python train.py --image_size=16 --horizontal_flip=true --levels_per_channel=8 --vocab_size=513 --hidden_act="swiglu" --parallel_block=false --positions="rope" --learning_rate=0.00094 --eps=1e-08 --lr_schedule="linear" --weight_decay=0.2
Rows from block 5, named by matrix and row number. Rows with one number belong to one neuron. Each number is 128 + 24 x the weight over its row's rms, rounded and kept within 0 to 255. All counts start at 0. Numbers have three digits each. After the name is the row's rms in percent of the matrix's.
# gate: MLP gate (model.blocks.5.mlp.gate.weight, 768x256), inputs 0-255
# fc1: MLP up (model.blocks.5.mlp.fc1.weight, 768x256), inputs 0-255
# fc2: MLP down (model.blocks.5.mlp.fc2.weight, 256x768, transposed), outputs 0-255
gate.269 114:124149146104152110171098109125169092121107135101136131073104159160167150136138128067082115115143111136157138155134110093110120163102120110130134081136168164116169106167132113111121118128179134091123151095143149150144103138117111130132084117104145084186171130110137139097099118112153129119115155175149151109156117073143098107124160126105106113138136135134129148124153094104076120179164064183155154114125138127143150144119097155131155128177143142119138122106135157115099114140106149142134148150105122112147093086105129144120149124091157115161137182125130150154110123119134105114083155124120166105069139138136121127108128165108148118124106169140117131118109145124105099113145158119120136107142151114151124144126117092098122113180135127136115138158094162120153119122123147
fc1.269 102:103122160121125098156099095099145138088106148122137104120105121144151142172158124121129118084135105112122148160105100125133114142121128106140117123155141152096122128161107128106122161133121076127103100160131148145137107140120154126105119127119132125130130117119192159157144126112159136099123169133125151125205146117126139153101133145175123116154139119099152199100158145107099100159135126132227124104144178107086162142102094140149116111125137129122081067137125153129135111120122148131101147144138131123159084136084126114095152155097155104130137162150128149130105132153134113151123133092149113141110169108143123097134125125082171119127090122141097107116130191098116104110165115120120120131124106117151145131129142084095083128153173129119121137099101080138128114134126090
fc2.269 098:128132105124134094123121121117146118116164141128106177132138154121137130127146156132160130163123118124105093112152052140128076100118151156126100122069167121107148177075111110132169112151152124150161122119123103134139119138151119135140121109176115167105143123136118152113140112101162105132141100078148144113107158129149136102171117140085127121156138099167132105149093147146127143122136145146070159121108138168106121083126142131133142117085070110113157088120136101121117159164137119101129146115102136123137124135114107146128124125162152155137122116127163128152205131156137145157140132111097137134152146120093101156103117181180147180150154088140136167156134122109133182184115142159150135113111078136117125155107134179155130133120137103125129111123137127148096141113127100
gate.270 092:138154136123184131157091119130120104121116120104161113121128125148188132133128090151120138089104149120097136144156139116157141090118095142106121123126164136129150102083080099102192119147105127091113094117143091062154137101156113084150162116157133131180100111124161112171128104172138133099044092149092134143122139113157133114109122116113133180116200125132122129138153114125122111104101119144127138118120087118115095102128179102148116137141146120101100150122134122132095150115113093129092106133102149106111155137130167121139126112114093138092149136095139159152151132144149143092119140116140166118149148126124125144119148120127124109140134105126132172141141142146170146138118091166111097115138128136149087129114130185134147078135140146087144148155154169098147136122123142
fc1.270 100:154093131106156098140084099145118130146131075067084103126094136076106118091122123156146111111120132130103121173161134070149138111145122119152103174128098135151124122126116129126154140141100116134141143107123129087137080155104148127139113079150172123149106127143110064125114122172132116119109082120126141113110101093099066174106162137114102138151132146147141162139149127103095108151090118144125107089138118138121153141138150122187122121147149113119132121089125150140143178155145128141120124122101150105154175157102157135151152113129090077170137116112121152143101126112136132167116114120143132139122165113104148145149111133130103111124121161104106129112150168113103123090108091123127125140146116130147157124071140071172113109132177156133176134161118117124123147133145121
fc2.270 093:128130121137099142080098101147117082120125105122140160139132124140135131177153131100104137135103104141119124126125116141146108155106198121108150103116182117131152109133104108155118125125138120151058145119117161090160084158113125122096121133151122154120133111117143179122152120142158149153119165105170093134113098128102127103093096130128175120115134153105125126121152158094126120179074136123086105155163162154119119113156173128111097150106121112164157116154141163101147127100157103138108086124106133113099133117153100165122138169144125161150096118146146113164089096170161116125112086135142133152117126129143144175134130124146121119178147073144110162122180136121132101132097114118169105118134127150129115111126130125108158140086156145095110130099137190098089132142127119
gate.271 107:089124143139151069169139130112083121140113077085111135088120159129109126101144154117179111105116120135158141128151127140089103111132147119107140107147132081153123132137157127123102186153145133084168141142117132180148110124144107129114111129155168127117135146137108160120123137116121143122089128141107106157223129158119124115138129085147157129114146124152144107133097145141131105121141147086157109139150138097131190101117124121126147111146129154118104101142129176123115140117116127161112158121127139129111123137109088161098157126137143118119147098107159120059135139126152136182068193123160149093152159166142158100104125130119146134128117113121139146117114138128134152123114128150101162119126095135148070106146144065148146075130153114136086132094128138109118136145116125
fc1.271 097:085112151113135158104109114144103151112169060166123139120096086159123143137140101148150149108128118121119111114116123165141118148098154071132135138129148132146117170139156148088153123133100126122103147119154134184139145151123178116106168112142104121111157141128102141139175154108125156163135145125138140175146135128182121112149135111106128097124115095175125126137139159124076132173114128134126107132124145139104115087112102122136121141114142113104147118111140109087105132109123089083102139161142106131142123113112093142139137093150125117155114149135136160144126086136133111100127100109122083124193073115089113115128153137124092142152126156125111098094121139171127119128080185131111094157130143171102114099121163107104206097159139141121179142130137143147136109142123092
fc2.271 104:156086120107117109143111088094139095158112134174168123137114157116143120138115148142109134138130132152101131121146096126139157134149163124138161166105078156124123118186121112106123071113142100145098086145122150123165125098121155133146140114099116144138069136113109124145121058131145158091088094120134146133122143131135117143151134105111120101174103130120128147141156085126132128146095132147132116127137146146151143147211157129144111137124127162130131139121083129122124132139105117115127152105103118123117116150127179109115109163104131095129131119151108135191129157163098102138149119176135165122125118094083135183119122086134085194146112157123125119124121175144142108159152095135128137139121120123139139138108106151094127100181105097161133091136168135135097098084160147
gate.272 107:176140113171163116115115124119131172151111083139136117140093115075163116119149147133124122135172105155159145105168159173139144107136123162106118190129098161146103124140174097142164078153132139135128131136139136122147080141130088129145098151077136126149121121143065107108126115128146153109148139088122108135117124123157111131073145121189140108097111114113126153124113112175120117140147106133113160109110125138104088101123154121143161100139134150126163171156118101112129132160140096146076120127120121116124104149108116127155094108128158098135121109136179138118120109142159110155127119173098107107191129109134123099149081145152097168125144134132146177120117122134132132141122113134130123156123080074157139113099149124076136122139079156116133143146144140139105140164152116
fc1.272 106:098123095136131146145151102157134142126153144132124157115108118145100155136143138120142123192152108106164139110117115149126206146145148080116147129140131093092127151178130186158137121101101106159134141162091151138129152095100116108133125165113103146080106134103161140128162143133131155132136115150152107129121171117106117120145137140113138113125129100085139094085087155137142153107121130146128169113111105097164068126126131148126140125177125141109131097131147184136126120166187170183168198135112162111092113122151137107099115135120141106126143134121141141138151167130106094127149120107109130119136120112136102103119107104145132146147136108153118143181132209136128124151120140088132082107151135123153134092125121114161114150112149124125157141142099138111137079102123128
fc2.272 103:143084126108121146124130157135117141105129102157131109116090116083126132052133166108108112114082106086107122094103144143155133146126117150151121129153174112138134119155127138114178145109158143121135101115140132139161132146117165137170124083107154139114122152147171182148135148115127161133107114162104123140148113112163074128126128158111105104158085129107147128144146174100135131123184119165110205122127146101138067127138127105143136126149109118134169115113145111108089124168111153128156142135162110113138130106114148114104151110114127111090120129092111117138138151185130125097093117120124120131112117144135124138137186062150136147127131163124104131100100120119072131075097105132135112126116151136131161127115077117114171133141156128138121112154147110172109138174140102
gate.273 099:112098116123142080132119161105165120123115122127099145115099114104146168133155094127073153135098127164141120121139087152115147148122170165135092127125130113130176119118190091190144176171127122132116128137150134145123094119135105082078096096115138136103115133109146116107142129153155135136066116116144106135139131123105115113124116144113137141116084115133145091148094108123150086137120142130079144146129081118109152116155108102123101118129131149127141118138095168160122141140156121167095142135107116144111160092097154125148161132150134130134146188131110122151097118142118107206143146186113170147100143155130105106149112145135097160098147105155174143115123126096079120075101140154135127152167151185123090114141147133118135142129144131145104126126132167114122146122129118
fc1.273 106:142129142159101164119144161157092125112164160148149145162160130125119075141097159115150148113156126122099089121115137103179064093137107106141166105129112135163123118133097175134088138109151170101142120113072126102142180111137134116152135111092108157145121086121140087163125152133105121098154128151127129103108137140141169143101095093151136120143153141137113139150135122156132132124132113125175152076127123146177127125116127182147179132094128133109097166139118146124128125102149091111153140120131135126123102155116121161094161150141121076123118094099147160147177097132142142139116126089107113117162103108111120145127089111116131110127155097120117066156175124120155125143135132109135153104089137050130123135147121129146095126116076151139134156145133130127118105107122146
fc2.273 100:127120176137123092137126142124146138112090114158118143143097120136123129160106104128108121129133089164105139159134142096131104145154156103092107132127148150124127088148156136134160150145118145137113142104108111127107139098169116150085096121145122132129168136095129112140150153135118142169144136135150121069139105105160105079113116118121123117101146115140166068134129116101164087101128141129109070126085120086095146138141111128100132117143119147105128099116147156157148084154120152138095103159124161185149128094154067144175148069115070140150142149129091111137123134117147150143144159146114171117115121099132126107172121137141137118090133146112121134175098087135090116111145103126099117146185083148107168119171137147067135126128137114148140159137119142117172143139144144
gate.274 125:148130154182134152111108145115144124132137135142109147135132128147102118124129126139115162138145139157131049120121083089114154131158125128114138112143093130159159133138105101155138152110148149119117148123095118130157151111112139181168153115125111143115129140124115092116091165117140103119137124124121104102132140135098120103169141114123096151099163117125110101128112061129107209146130102160100133131112125129165094126096123094129069130134149116102149118143094156159143103174125120128110106103105122098139129121104115142125122117122135140124137149118079118159110103077192142103140162114148111103184192129132155130118128132134152145142136097134143128106134092090167171157130147150161106084146115140150148162121078111131089135169124146138143137158123201114100158130143140
fc1.274 119:098143092102116145106139149133148144122097117122132140143137110134106105109117153063072129177129127109142129147147152120130160136169127132163132113106100116154159136141147137137108113119130167159166130145142133139156164134108134103151100094119066140120112123121078111153119124098117123141173103130099139084146108151112116150154175133112101125111141168160113103133111110130096151129094125161110130136131176105177073147102141094112108083135097097135151163186144093123128088126150174101128128103117138107126093169156105111176098123136148098124143162132124153111138167106132157122166104133125116101132141090131132124128156162134145179154131140134200136140128114148125162161121109123150137120172101098086141146128117100100112103150153161109138164155106140099105147134140134
fc2.274 109:148104142113124107126132088119147109158138113170117134124121173113193105120141112160122155087136134136124115098093117138108138113108121174110135136098151107113102107122125111134141151157125192091126103130110116156139096113145082154109102145099149088158155123131161138077145126158143132124059149125162107158157152119173137167143118137112124154179121124133116134171150133139160095171132139146124123141131126142105132106136129149107127133116186126117128116100139152132115178102126116125128167128172123124123130116135139141074174119104162110182105146148136102173116112147130112151114117134113117158109126152081057112111101143142134084140132121125091162140154138096121134120104123118100127154100144110117124150106168095164123120133109059079099119119169096114111121115126103
gate.275 110:153135126093112134157115101149146110129164130064111120167114123149197123097135099115109146092119135095132126156145151112121154121094110138095148101135140141139141120085105096198149174121104110121143144131134139142122102145148114116132127119097151095162120158143142103119117118157133191143161156163150104081105135112125095127072140138140133124117084165123125117145137151135130157138121157128126133130119104121128144074102117145148144113112174136140179159122166153123110127117128111129116065109103115128122101097128121125131118109018142105147093110112146099155142127124129112145134126135096160121132092155131140109158101129132088103112097126156113135114160130127116120114148175123111139126152140108124112118126119102134150067159131131163119147144167125148143203134127149
fc1.275 112:168150134140164081156125139123128142132170139083149148111169142170127115120122069107124151135132125154107149149126066113164121165085104101132123122133158140155136112114121130158135141139145167126170105122088149092126135158110079133117126143122169116138097149080174107107148149126149070122086164106157116109101126116112157119093122134151162119118090143142116155131112141133131130132129121105130146103120135128127120121128132158107184118120097140123096117110111151073164115141105083137156111114144119176136128099153154117140133128112178133096142128132128132165112115150093091176128157123117180162093140136141122117118101121114133137096125164162142151112122147132128092153130186123105141136125117118117126066164145100118172104181115159127157106162154133167138110131091121
fc2.275 112:147140088135137096147094125092134093116129084128104168126165121122122135127146135150099112128152110138103170105103162133114126131118149175147098114122140113166119122102163170092112113121158081153160120107100136130115140138074171116115113107132095134144123144159139120106166180101124184165139103127115150111086156132148120127172140138089100122154153119159104149121101160100116095140106128131149125172160100127106142159134137116139125104144162131152143112203138127125114124154129134121128153124086136151095155120068131109140096140166127110097100097121125155100098162092130157096150128133090126120161113121161170157146165153131108116113116113136117146146149159108107126090166115136135137146158152138101112127115095108107117080138071090156110141126122114102095119169112159
gate.276 099:137113175178084179104159159139158132101110140161129125113112115134139116139085131125150131157124133162104100092113146148138125141136077118161144129132096189143149109142104153115089123119180139097112124143103105125130148118158128129111104179112091133139106148071159120138084170095135147078148140100114136115131160119100137125150123132112158141086125123139136097109092096133128103157100133151120127131139109145151115126135125110116104145123180115084120090153085135127122107128111091128115124127117136143152080116145126158099135138129143142162148197132093128162141121098156147120126173100112147137125211157144113099140147139128117089149159118130086126125137126077122121135151138149158090095140127129133132131162111116147116155182094123094160151112097168119092126125139129
fc1.276 109:141107136144101172113136140136139132116134144122091121144127152138121099100137086134154121146094118192125083106144110132164094150131147104174173104160152189171149110160143154088096103150118152109108146107091115128086167083176154126127102142104135178109121158099163124158121164096130135088145098117099140117153133129137168095151109150116094151083091101116124138118101118085125124154113075134139119143139116125147138106135134119145134120120159114153121098124132134139110102092088099133137119152118134131160105117147155142112113101147140123121181115135156105158142150110147156149123114131136148112102181119126163128122154146103124105184089119112116173123124145114141117131129108161173134133103127138154133146154135152120161176162080129103113161111131166107093104103116097
fc2.276 104:146128174121118156124122139124133128099092154143114134119119144124070120111129116093138167123121121133132156115127098113153143137146132142150159092149159126093135137131131100108105151152104100128162069134086118159121126111145106125129125134114113153119095118116117141119123187108132125105176110126129135146121106129135165141154134158128110105124115150092077177142123116110091083168141057114110138113129103145154123150147111111127123122136152101133170113136109091173079104134109115101165201111111170094132149123155180129118127105109134112140122130127120105163165110165151121141124096139135112112115164139134205145119099140132135135135137107139158132153136143169112131130142131106148134121119074114113136159156194136170132137113131171121169139132111183119149077100075113
gate.277 097:112099206117123159129138115093170119139129143165118121117098135117138107119160097133134140076115128131153094148107126138150138141127098120128117119175175170163122104092126099128135133131114136096096125086175090138122095123111152139199093107096152085178165139161142113126105130101154083149106149123123129136112190150152144110136092126133099173140140156143157148146142124122118134142121141149114134121127145132123148102118108139125132134158123145086105121117158120151142112076109121105139100105125155136125113090085127161100157134140126100122148127131113117166088107130109147154103157174141135115166151154113143125115069152131143142128115122092117097066085133101133121138153145120086133085106190130117147137110092124115098132157123114148140123122118178103145122137169142
fc1.277 098:130154120151108174112127145166120111128118163134153110143140132142153106125135048129138120172141108104115100122141105077169129140107147167198097085136172120131131160131163150128116140103128143123168145173139100112129120133140114111109154090119121137118120144139112126103096099092130126100158152120149130098133171116128093128102097154105133128100118131146143141111154146105144151141141118107121139126100139116086083100149150156107127133104133136151208150114092129103113097166120127125144083096119133118161112120143114144134156108110111123129138141123102131100116117144157124092093148122129106139094143144141098163144135189180102159093153086141157114154126108147137173151131109114160117159109131173130168129138123185121128120145102157147121140152170082180120106133107124
fc2.277 095:142100102133168120165132149124139142142105137106111150126138130141102133154136117092127130097104129105144125137144180156124212141078101116102147138128147121118175132122145109102100080116117166124106178144154115094109126134120120120140144106154124131126117151164163152132128134104170141134178092130123114148121118129137141118177101153154130114131149067140104122132088103174104156056161202104160134146130095117103157129119168121126153097137100145112108158140183123126138148157116132148111111160087157132097157106195135123143162101159139099143154109100119150105148127126127079073090119109145105117144124133146115129166118090099140128122134120123157110120116141113100119128114091153115129127136116088116093105128147100161121148081158113137122122153110134137118136112114131
gate.278 103:080129136168132164095153157142163120147142160153166129124115131127099136158120140093129194071129154120133122084108121144127131118158112100154136117139032135149099114159146105139095193159117156112152153138112093140100150117147096133142096119120115156114099173133172115120120137133134115081155158129120094100159126122123126149114126160142106128156165126163137117119117097124140124128091100113139142114120158159158116162138118095126105140136107081133077106163099122127126104106114069153139153137135114120159133130133151190100129119138134139162147139128082091128093115106163137143101102133135136133103139127151132117136137147125104138123101099117094118073156127118121134140140112134118151099098155069113174141158090098136163150136145156114156150122105150126127121094119136
fc1.278 096:163048115113113137172126117137134145138119106131161114105123163153119110138173108152157137104185099194111104147146102128115126137123150119119162145134110119103129159152143134108122124141156119119106168156135139172110105124109164138107143135133163118138104148149149110104106152113092109115121137130071118139186162118122145107148139132129094161137093139143113127124118118100114133154105129107165108105144117093110137118098142125144100122127096104096110024132197120139120114118087115106105198134134135135138155121099158135152124110159145149106146115131098106138155115142137163148140118129117149150110153152125184109138135138113147112123096119114134163117110068090133101168140132127171137130118148146168110123083108107112150136114120128140136141136134180094144096148102134
fc2.278 110:143147139147099125158114192091132149150118169164181130105124120172146158107130095116129078141128148126115151084099135109102103128144124154121106105127129118101114111143133155081095168090118094102150099066133111147170157127132101146131121124133087146112117123092124096131146121144060102140178135116119145096126099135126114145088171153128117123123187109159143146131130163100139094162143074123156138115146105170170090126133113083107155116124170131134144145101105175095133095137115151138126153143162139105106138130157149131153121097091135146100131148115102168131178143102117099109111146110127123140140160136101118121149147169176084109115131086114116140167139146094135130107108119106131158137135125146126166128117135141133141118131131157086127150142123102113118157124098131
gate.279 107:137092124147136100109121164114170128146143079148094172148132118088139112142121118139115148136127117149144123143161152150136145112116151083117114138128101085165101150135119118160138105152115119120102116109134142160145109152127116137130158135095107070120118096110096106109093123143117121123127203150116098107187125100137119136168145128121157163135139158155091136130113114128141114174140148107145084154181130117120158121110103142132158105138099131089137082145170092113110114133111089116108140090117128106118127139128093144086105092128125145132200102166111143123108075126165114151126142160128131089160167127158139125143162116121126132127154149138109141133134094087148128145131121117094121112140133140128124158156119118113129105184116118108105147080095140078148110181197130
fc1.279 114:118126147170110116126110093140135133135127104122116122127129078124182114126124131142170144146093095115122128135124069091112103096171140147168141130150172083167150130138094186121118182114131109120105122164128124136141138099132104122081127127140104132101116127109143121123102140135105144139125152113103095141159155125116131104134151137125111123088162144118133109128135122120118151117172186131130146109126116109134163140097128154145102120099106131127102085143123128124127107076095095148171063151113130096150135123136093154108140157149120112103143135145098139120128099140111120131146199108126119140138175110125180158100120119107107166120076110135100123139114190097132154116178136097156092138160117198123131148134124164148152166114134115102116118106101097138177143103151120
fc2.279 119:127152126091137133116129153135119140115156146104113144105099142137119152180127097134146176088139121123104071113126135107167166104133101098106114096118141162098132084140123126134143118153146108128159127155060078123126132163129136121092133119152151132129121149126220154129126149111146134159146042174112128124107184106087137137078133088064079129112126148106121119110135118126145169116131114128171183137117137105123104158163138150110122135157137140119117090105142134163130105181087156168120109108150113146143165098111139138164134122123147135117115121143115149151111142133129140126126107110148158138114100098113133165101135133130085142139113160128122072128095132131091100115159122117135091112109134104117129117109118099086123116126128130163159128142157122151108130142120135
gate.280 097:155091121161113086089132138161137156111120130107149173134107096126096128147123111149161152145143128139076162126119131119120099114102162107074143078173162125159131140121117107141096058135129126128104149097162121057132184152130126117165182110114132159122112144118159120149111119085094145120155171115184094079100081126109096136144149137117143151141121121086134129105098128135119113158135101178131100150124146128181111163152139124118111125101122104110166138159098126117102157116142104124152091144111130142135153154134101131110135163085117128133121144172131125152128137134133137077130107082130169151124110119144081135130146099129151124143154148155121197144125089122141136130161156135119139102130113125119161098145106094142127109131112157125092130132133109110127143126135110
fc1.280 101:117158102124134140146150146147139134136109139095148139141124126107160106127125165119152108102178139150153088115161157114141109127156130166148096176106052105142125108127142147145106173089131119147159115113073143128086126135107134132145117159115127146133130133133088123110128163134135117108111090107126095120134162154148138093140126121123136115180098138164155148165177145150109136114096140122125126152137098118117099133111118142133116114159129143154141088132139131126127122138122135154126193094129126109097120128121164121161135168153106127128127124067144160145083128119125094163109141106102123135127123121150113137093126092201096144111104127096143108142134110151099116106119089103094142154091105132143133120111147152192153139123236100124155155103133135145092128089128141
fc2.280 107:130174105139143125131107105097116133148139136138146127109114111134129152108132164166157129144079137156170102144120115128227125169130137133131134147150082127165148094126086210111115131049116082138142104133122164097087106107144157129131138139138134171117197119121109136115159100155110137133141096094175147149104108122146115136142153167125144130132138124115140120133120164119148087086118109151107129074115102148137122143080146125135116141129120167089078119130152148111099091113135109134113113151141137128113149111159118117102138131163122130140119149116096122121148157130109131130082144111098155105121128134116163154114113128124096117154089125111122158119122141134121144173117113136126148151102137083161171159121094132129094107120173125155147162123076133142115132107119136
gate.281 073:163128119140081123097124123137127101122122110141187130124111077130182119145112179108130138153123086121130123123113089133147163151145143106127137144148168156163159105107135159111131101098108120147134132130176082126191140134112074165070173126117143092114160121089138139150106137124162128139121095116146160084128134119144140095137130138136109111087147165135109094113100133177113123109127145147093164147098121153153149125106115097099123120099092146085127106132151145074129103175122138156122124131127138109161145122110123156118107128092130113122128133126105121070172140142119109123101139102113138102116154137139123141181118115098126114111144118182125105086138107118117169114138144133163150154123108117155156105123127165113110097165147146096149124121065141071113130133101116
fc1.281 079:114124148191127162118146105123119126074110177166110134123138115097118144133109094178128151138177169113124127107080075148131120096117156143093151119135111145132128110180188127123107118093102127130140133120132140160157104118150054106130102165132125095125133136149140122083134159098143095145143168105114088135100158099107149144112145118131099130155143096124117096140130098132169152123129089130118112168140128137113112112196167121085148137123119087094111131100065141122165124152105121107131108140108131124131139162124147174149131174167120102109138147136143125119127114134133133161126113128131091124098138134125121082160158123115193108133134152132118157118110110107105145161135146140168108131112182115144154098118171112134113146134106130133122157119096142137126131126101168
fc2.281 089:134130141206123160119116158121104132121126085106141148122090079088114135148140151118122152122119122103174138107126136138141125129142159122099126171105138115147156126138102112117167112087110140107147174110117148096142145125181125102092163145165148109076116139103132098111074113150135116188121149123150073131132164126129097113174139096155117117112116103116147122130072124158106130103150171137113118179088133139148149131141130141129115101114129106141126163155110119120134171176096137140142109111092081151102121133087115129110169144106118146128168151170150149076099124139104157137131159128173135091142121105118094141145142159116129141125118109143174129124114087111117171130080147135156104122136129120174145093125153138109144132131140117127174122095098117094122117146108135
gate.282 071:133175150169120074117096151099138071099144112119138126112137130119122130133128086118141115190130138148132173137148115080123129169118127143118162140109131099148161115180114160120128089113140126131131087130150133077166227100150140154136171141115132152157132146140095139179154149147114106125173113121092141132118077160105120082126139145110125172077150142091106106111107102123055139072124155147106107149140140130054144108132146134144113117108111165155086126123115129139123137116138109125140124151157105111113121142118119116190120087145127101146138150115165124173117120115107144136138124139148118125127123144137131140126141141131177126105123109142159152122118123121133148136127110131129143099138115118125117158110093114129110089166121148133125110139126172142153147103153148
fc1.282 084:113083119130137042129138132182123068106149111154131157107107119184088130121124142134144114113121099134108157127142117144091166176127093138170134140150101118138141149136114094118101148107184110128101120168135132106118119128118100111151157122125114084168107158130090121135100097141142146103097129086100163114146134150110102093148147117086136126145145119109130129105165112162092107128136095164129125129173135112118145124119128122122134121171121127107071112125134172121155139113149129084100112127140153111146124144105093130121129117124133109165148145129138125083090136164128124133144160144105126120149160149123149173109146124166124173096088146135135122099138135151083131144114136129083150117175109086108128145121132100129115142164118122119114137173107174102156125089179171
fc2.282 075:145125159107147137133087132161077107115121124125138118150106150144129146087153100109116134151198132159088117092136120104157094116104159116134163136151177107128129120077128134148111161138151114124149159127118123128099095114083133088155134163138113136110131099129175095091113161137139125113116140165173130121125126167122127170145120110153152142139115137151113131137119118140138128135146148153105110133118112122085083123161164152166153124109098078124157121146139134103085135122153108154096166084153134118100124135132114131123110126155121119111153136140124135209136131088124110167110107118119144186112143120148119135140147123107113099119054103147125121146156120141130137107150128090151129133079133168118120140153205099105114149094181143095137132134122083103123130101094139
gate.283 078:132129167134117120119119112139137157137146109135095139115081121105171094121136119112155112115116127165154151114141097117106130128152154120153122142116076180160092124107140137146097160128115138136148121137115121186121081114128119122128097162087113123162098125148141113121124095170137140124109126122108128115087134141100126151117101132169109106111093145088152096132101136176143131120145145118111115114113115141110100126160203140146138097155170154103137115114113136136124147105131111106128139123140168090234133117140137131133169180153089103109122153106147120123140144120122120158077124126157138105111113138148121078102107112098070167116100096148165139107136122149136151108135126148148124146086137074162113126099131101138079107102157145118162156088153119140118118090119144
fc1.283 088:133092107119125107144124194156127104106115147177147106106128169143118150130141127168125182136124113096101132133115145186079161127142086125062175112137115118127132104131141111119147142138133164172176136137080146109125127104116124124107132106134131121064136133139149148118114151124087189119142143178135109144119135098111119095117143143126163145125126130116088103119112133137107163128147096124122110081099123089170105155126103120097164110162131128151178137148145115127112167135130150112130188123101081113091163123119146135145090118134096134145118153153113150150129107172151130093129108128099108157146156166128148112147128063128112131181151138130107098113108138133136131101102132121130139119147126154110116095152138094145142117107075117138126140138148151097134108168142166
fc2.283 073:095126164125128152126120117141156129109086160122115060147120117082084103137134120134133168138090119108153140093156159099160116141118100084136183124167133138123141137138155146053157111125144125122162136099136123115119196135113144095148154098121181143139109115086140124159116109138125179170144131126133113101109134105165155123128130120165108128143097134083104185141104132098168128075113108139143149112129145126152131114106110132144132132132129114122130145152121122146110127136092117132107141136127121111143137145098136148078119131101119098101131145130094145078123123130160118137139118127124102098100106179129106126149117119134085136085113092159091145112064141154118132124132106101144130132093100131146130114112125108125195139148079155109067117175133134133151141161138155
gate.284 101:097113121086156158102106162135145103116141140151154126103137139133102168221116150097122175109163152117132142132092141097118152108127126107113131101134103127119164111145137110134094102106091171119157137109095118114122128137144083128127137104147121148096130192153170104133187101142117139124122091131107141114132111145100125114103126122121115119129175181121149165125111115128132088125140091159149094115110155112137127108178151119146115144137089068124103141161112132154158144128158161112140124170151147134165166135137147164104116126117128138090138162112109089165104166144137140131102096083120126149120131115142130125110131136151151057152143134113137084108118102110117143119144141134125169100112162100159125082138099134121103132087148130113145087113100133098143119154094116
fc1.284 103:147122164131115122121146148114129091124154126100165156100113154132140116089129143106129070135111103115135123166155110123124091114172165194159121128147128122132133127171133159134137093107111113124118118141179120139133140183117124113123132092125131079175128108141128113152057099138084095116138164122117158124145080113136107168128142170147110148111137140108145140137161129118108183162135125138120113138164130135128126134139129148127105115148123123171108058081099118113109124163116114120111138123150136114137110130152112118125152099056111139132112136104100115139144142142176095129096125159129123115121153092136170162138156157147125127116092131139128119143132102105141147145171067115155143106084105104131155163095126180102127110146108096098083122170119136109143117117122176
fc2.284 104:170106134151094089101121136090145139137093100139145143144101081117115136156132138140116113173126105118135118108127136112137114126145106141088037151134120089168118144099109153129142135104147158159114134103105138157127144120132108137144097137118162129142153098118102122142114127121090162149125131062109113117131125120121116085157122125138129104142102115100144135130103163156127145167104158114151096104141086129134123103121115118115098120131143169152136123121151149075099148130139120164112121174123074171125114089075088144116114120128109158169133113120132168114119132101105132125157167113087156113160136101138139170133142162190113156122111089139093183137120166104124167144123155109141128136149111183146135122136100159168163132093116130095080131168136126137106101131134115
gate.285 088:142109092100145166111126110125125090093101127150116076152134138089144135137125105148135150091146119176075124152112149158086142149112130149123168150160118164122131148187144163119111159118131142114127144118093137137117102110126154142089093147112154137085085140154112093092128116115116173132160132126119129151172145112137103077101169124163111129163174126117101111128198133114144104121163091101122109107118124100099150175153188152140100127144111087128119143117113126141078146102118140143127114100145142142126124154120099156110127153161153117137147136164124110095085148153184110180126127131113091129157147127140116156143144124100147092127127122104104129106119088083126151108157108158143151120119129129154144157097126122144140171104119119158114117102135094087131128154120139
fc1.285 097:124152126127125127134135175159146134124062129195121115109114160095075106137123155097110137129118137180132133113130148154117177124157145153146132143107059116122100099150194128100131178151163160092167150111151120134135136154163156108121118074084127124079109141145109088064108151145128129113132108145102100084128143146192094130109149121118108151139117128139112082120148140148122074130117116131126133098114143164143110146144126126121073121139127101118104098147127139143135138160110107094132125114147133105130114154154111150120169133101157092088132129107142119126127151123127132128127172116153171146121139115149087145136136161132116141108105135125124119101126086154104136138144119156120156153128159102141159140120127065110131200138122113132117145149136154131092132143112127
fc2.285 091:145130120137132141112141143137131116126157136131130145113162135134113136097139096143183160175136099091151159124153130091127128109137098125129133097154161119108164098153129146086137116099125108142172152153152090166165132156141131175101094127095115151200082154102111134116156140113118122136137137106137120123095110148102105087132138117121135098120160097134115186151126106128136107128161108148111136142105082138136138114075094116123106115126126131109155174132086143146136112079133141109170139134152147133098177081147154163132116132113148121110143162113111119149166119080127087107103137147103129151147161142122160116129108133167095134099146149127144115125090179101122150134123119175166123091114110144133097103168132120149138103132116133103122107165127107148094161155053103
gate.286 089:097084105117140120131151122121118156120148097139132163085138134128140162132115080132125134137150110075141105143123137104127167126170142150199146131089122129133133129146138122124163165147120081088145123115101101157127096128161097141108141114101136134132162091120121133070143160115101126115113111133083070147151122148112172096125120139103089124132129155172143136110122133136104122114111083152142113130098106118114153095143120116140085176122155194100085126133120142105186112167140093158119144132138103131154135124142111169123123110162104121154127139103132126186114173106122124141142121144127126160121121098107111122126150111156127101124083138121143093112108137140124119094117070100144159135151115149114134171084142062152133150156162131146140102169083116113142150129119121
fc1.286 088:110095129115100145128141131131133166109128164112146153140093122108105136136122152130130159169117101136164172126136131153133077093171099178125141103142083158122114114139170124122082152126128140161151169142104153163074148147145136100133073125109136108138096113107154125079118128134128139122120158127160141111130125137130120151110150126110102152099144156114120134145165109123131098166092085150111145147160121124151152151146147107128143085165130108108153099147094126145108115102094100111133127101148121135126141183110111150100113088147097086133141134145130106105121107135164122135100097120110148098126213152140152133118183145112156066091128129141149173094156135080116110096161133122114117118118097146137134125085139096121132120122097156123100136112134118152120127092064115
fc2.286 090:126158154104152106136118149131095104128105158131048095145152157130113134120077141129113125081101160140138082112095127155123138127114097149078096123098170115135127118144154126138158152122114107122152073128156110155105093116114115134146140111140111108139158096125133115139101156117126122146135133138064146126144141164080113134134135160148111084136145151102148143119120156144135143082119111116195106092115112146160106105124131146171151099109105148103082122143169112161116155149133123124138163135132150150139119127100132113146135117108150110135116105123087137122172141103141101117136113132115110074177124092081164144119124117163142179128119081161131115175107147147099138138154087130118142143140130147128134180115118125135189103148172124136123151183119124144150136124095114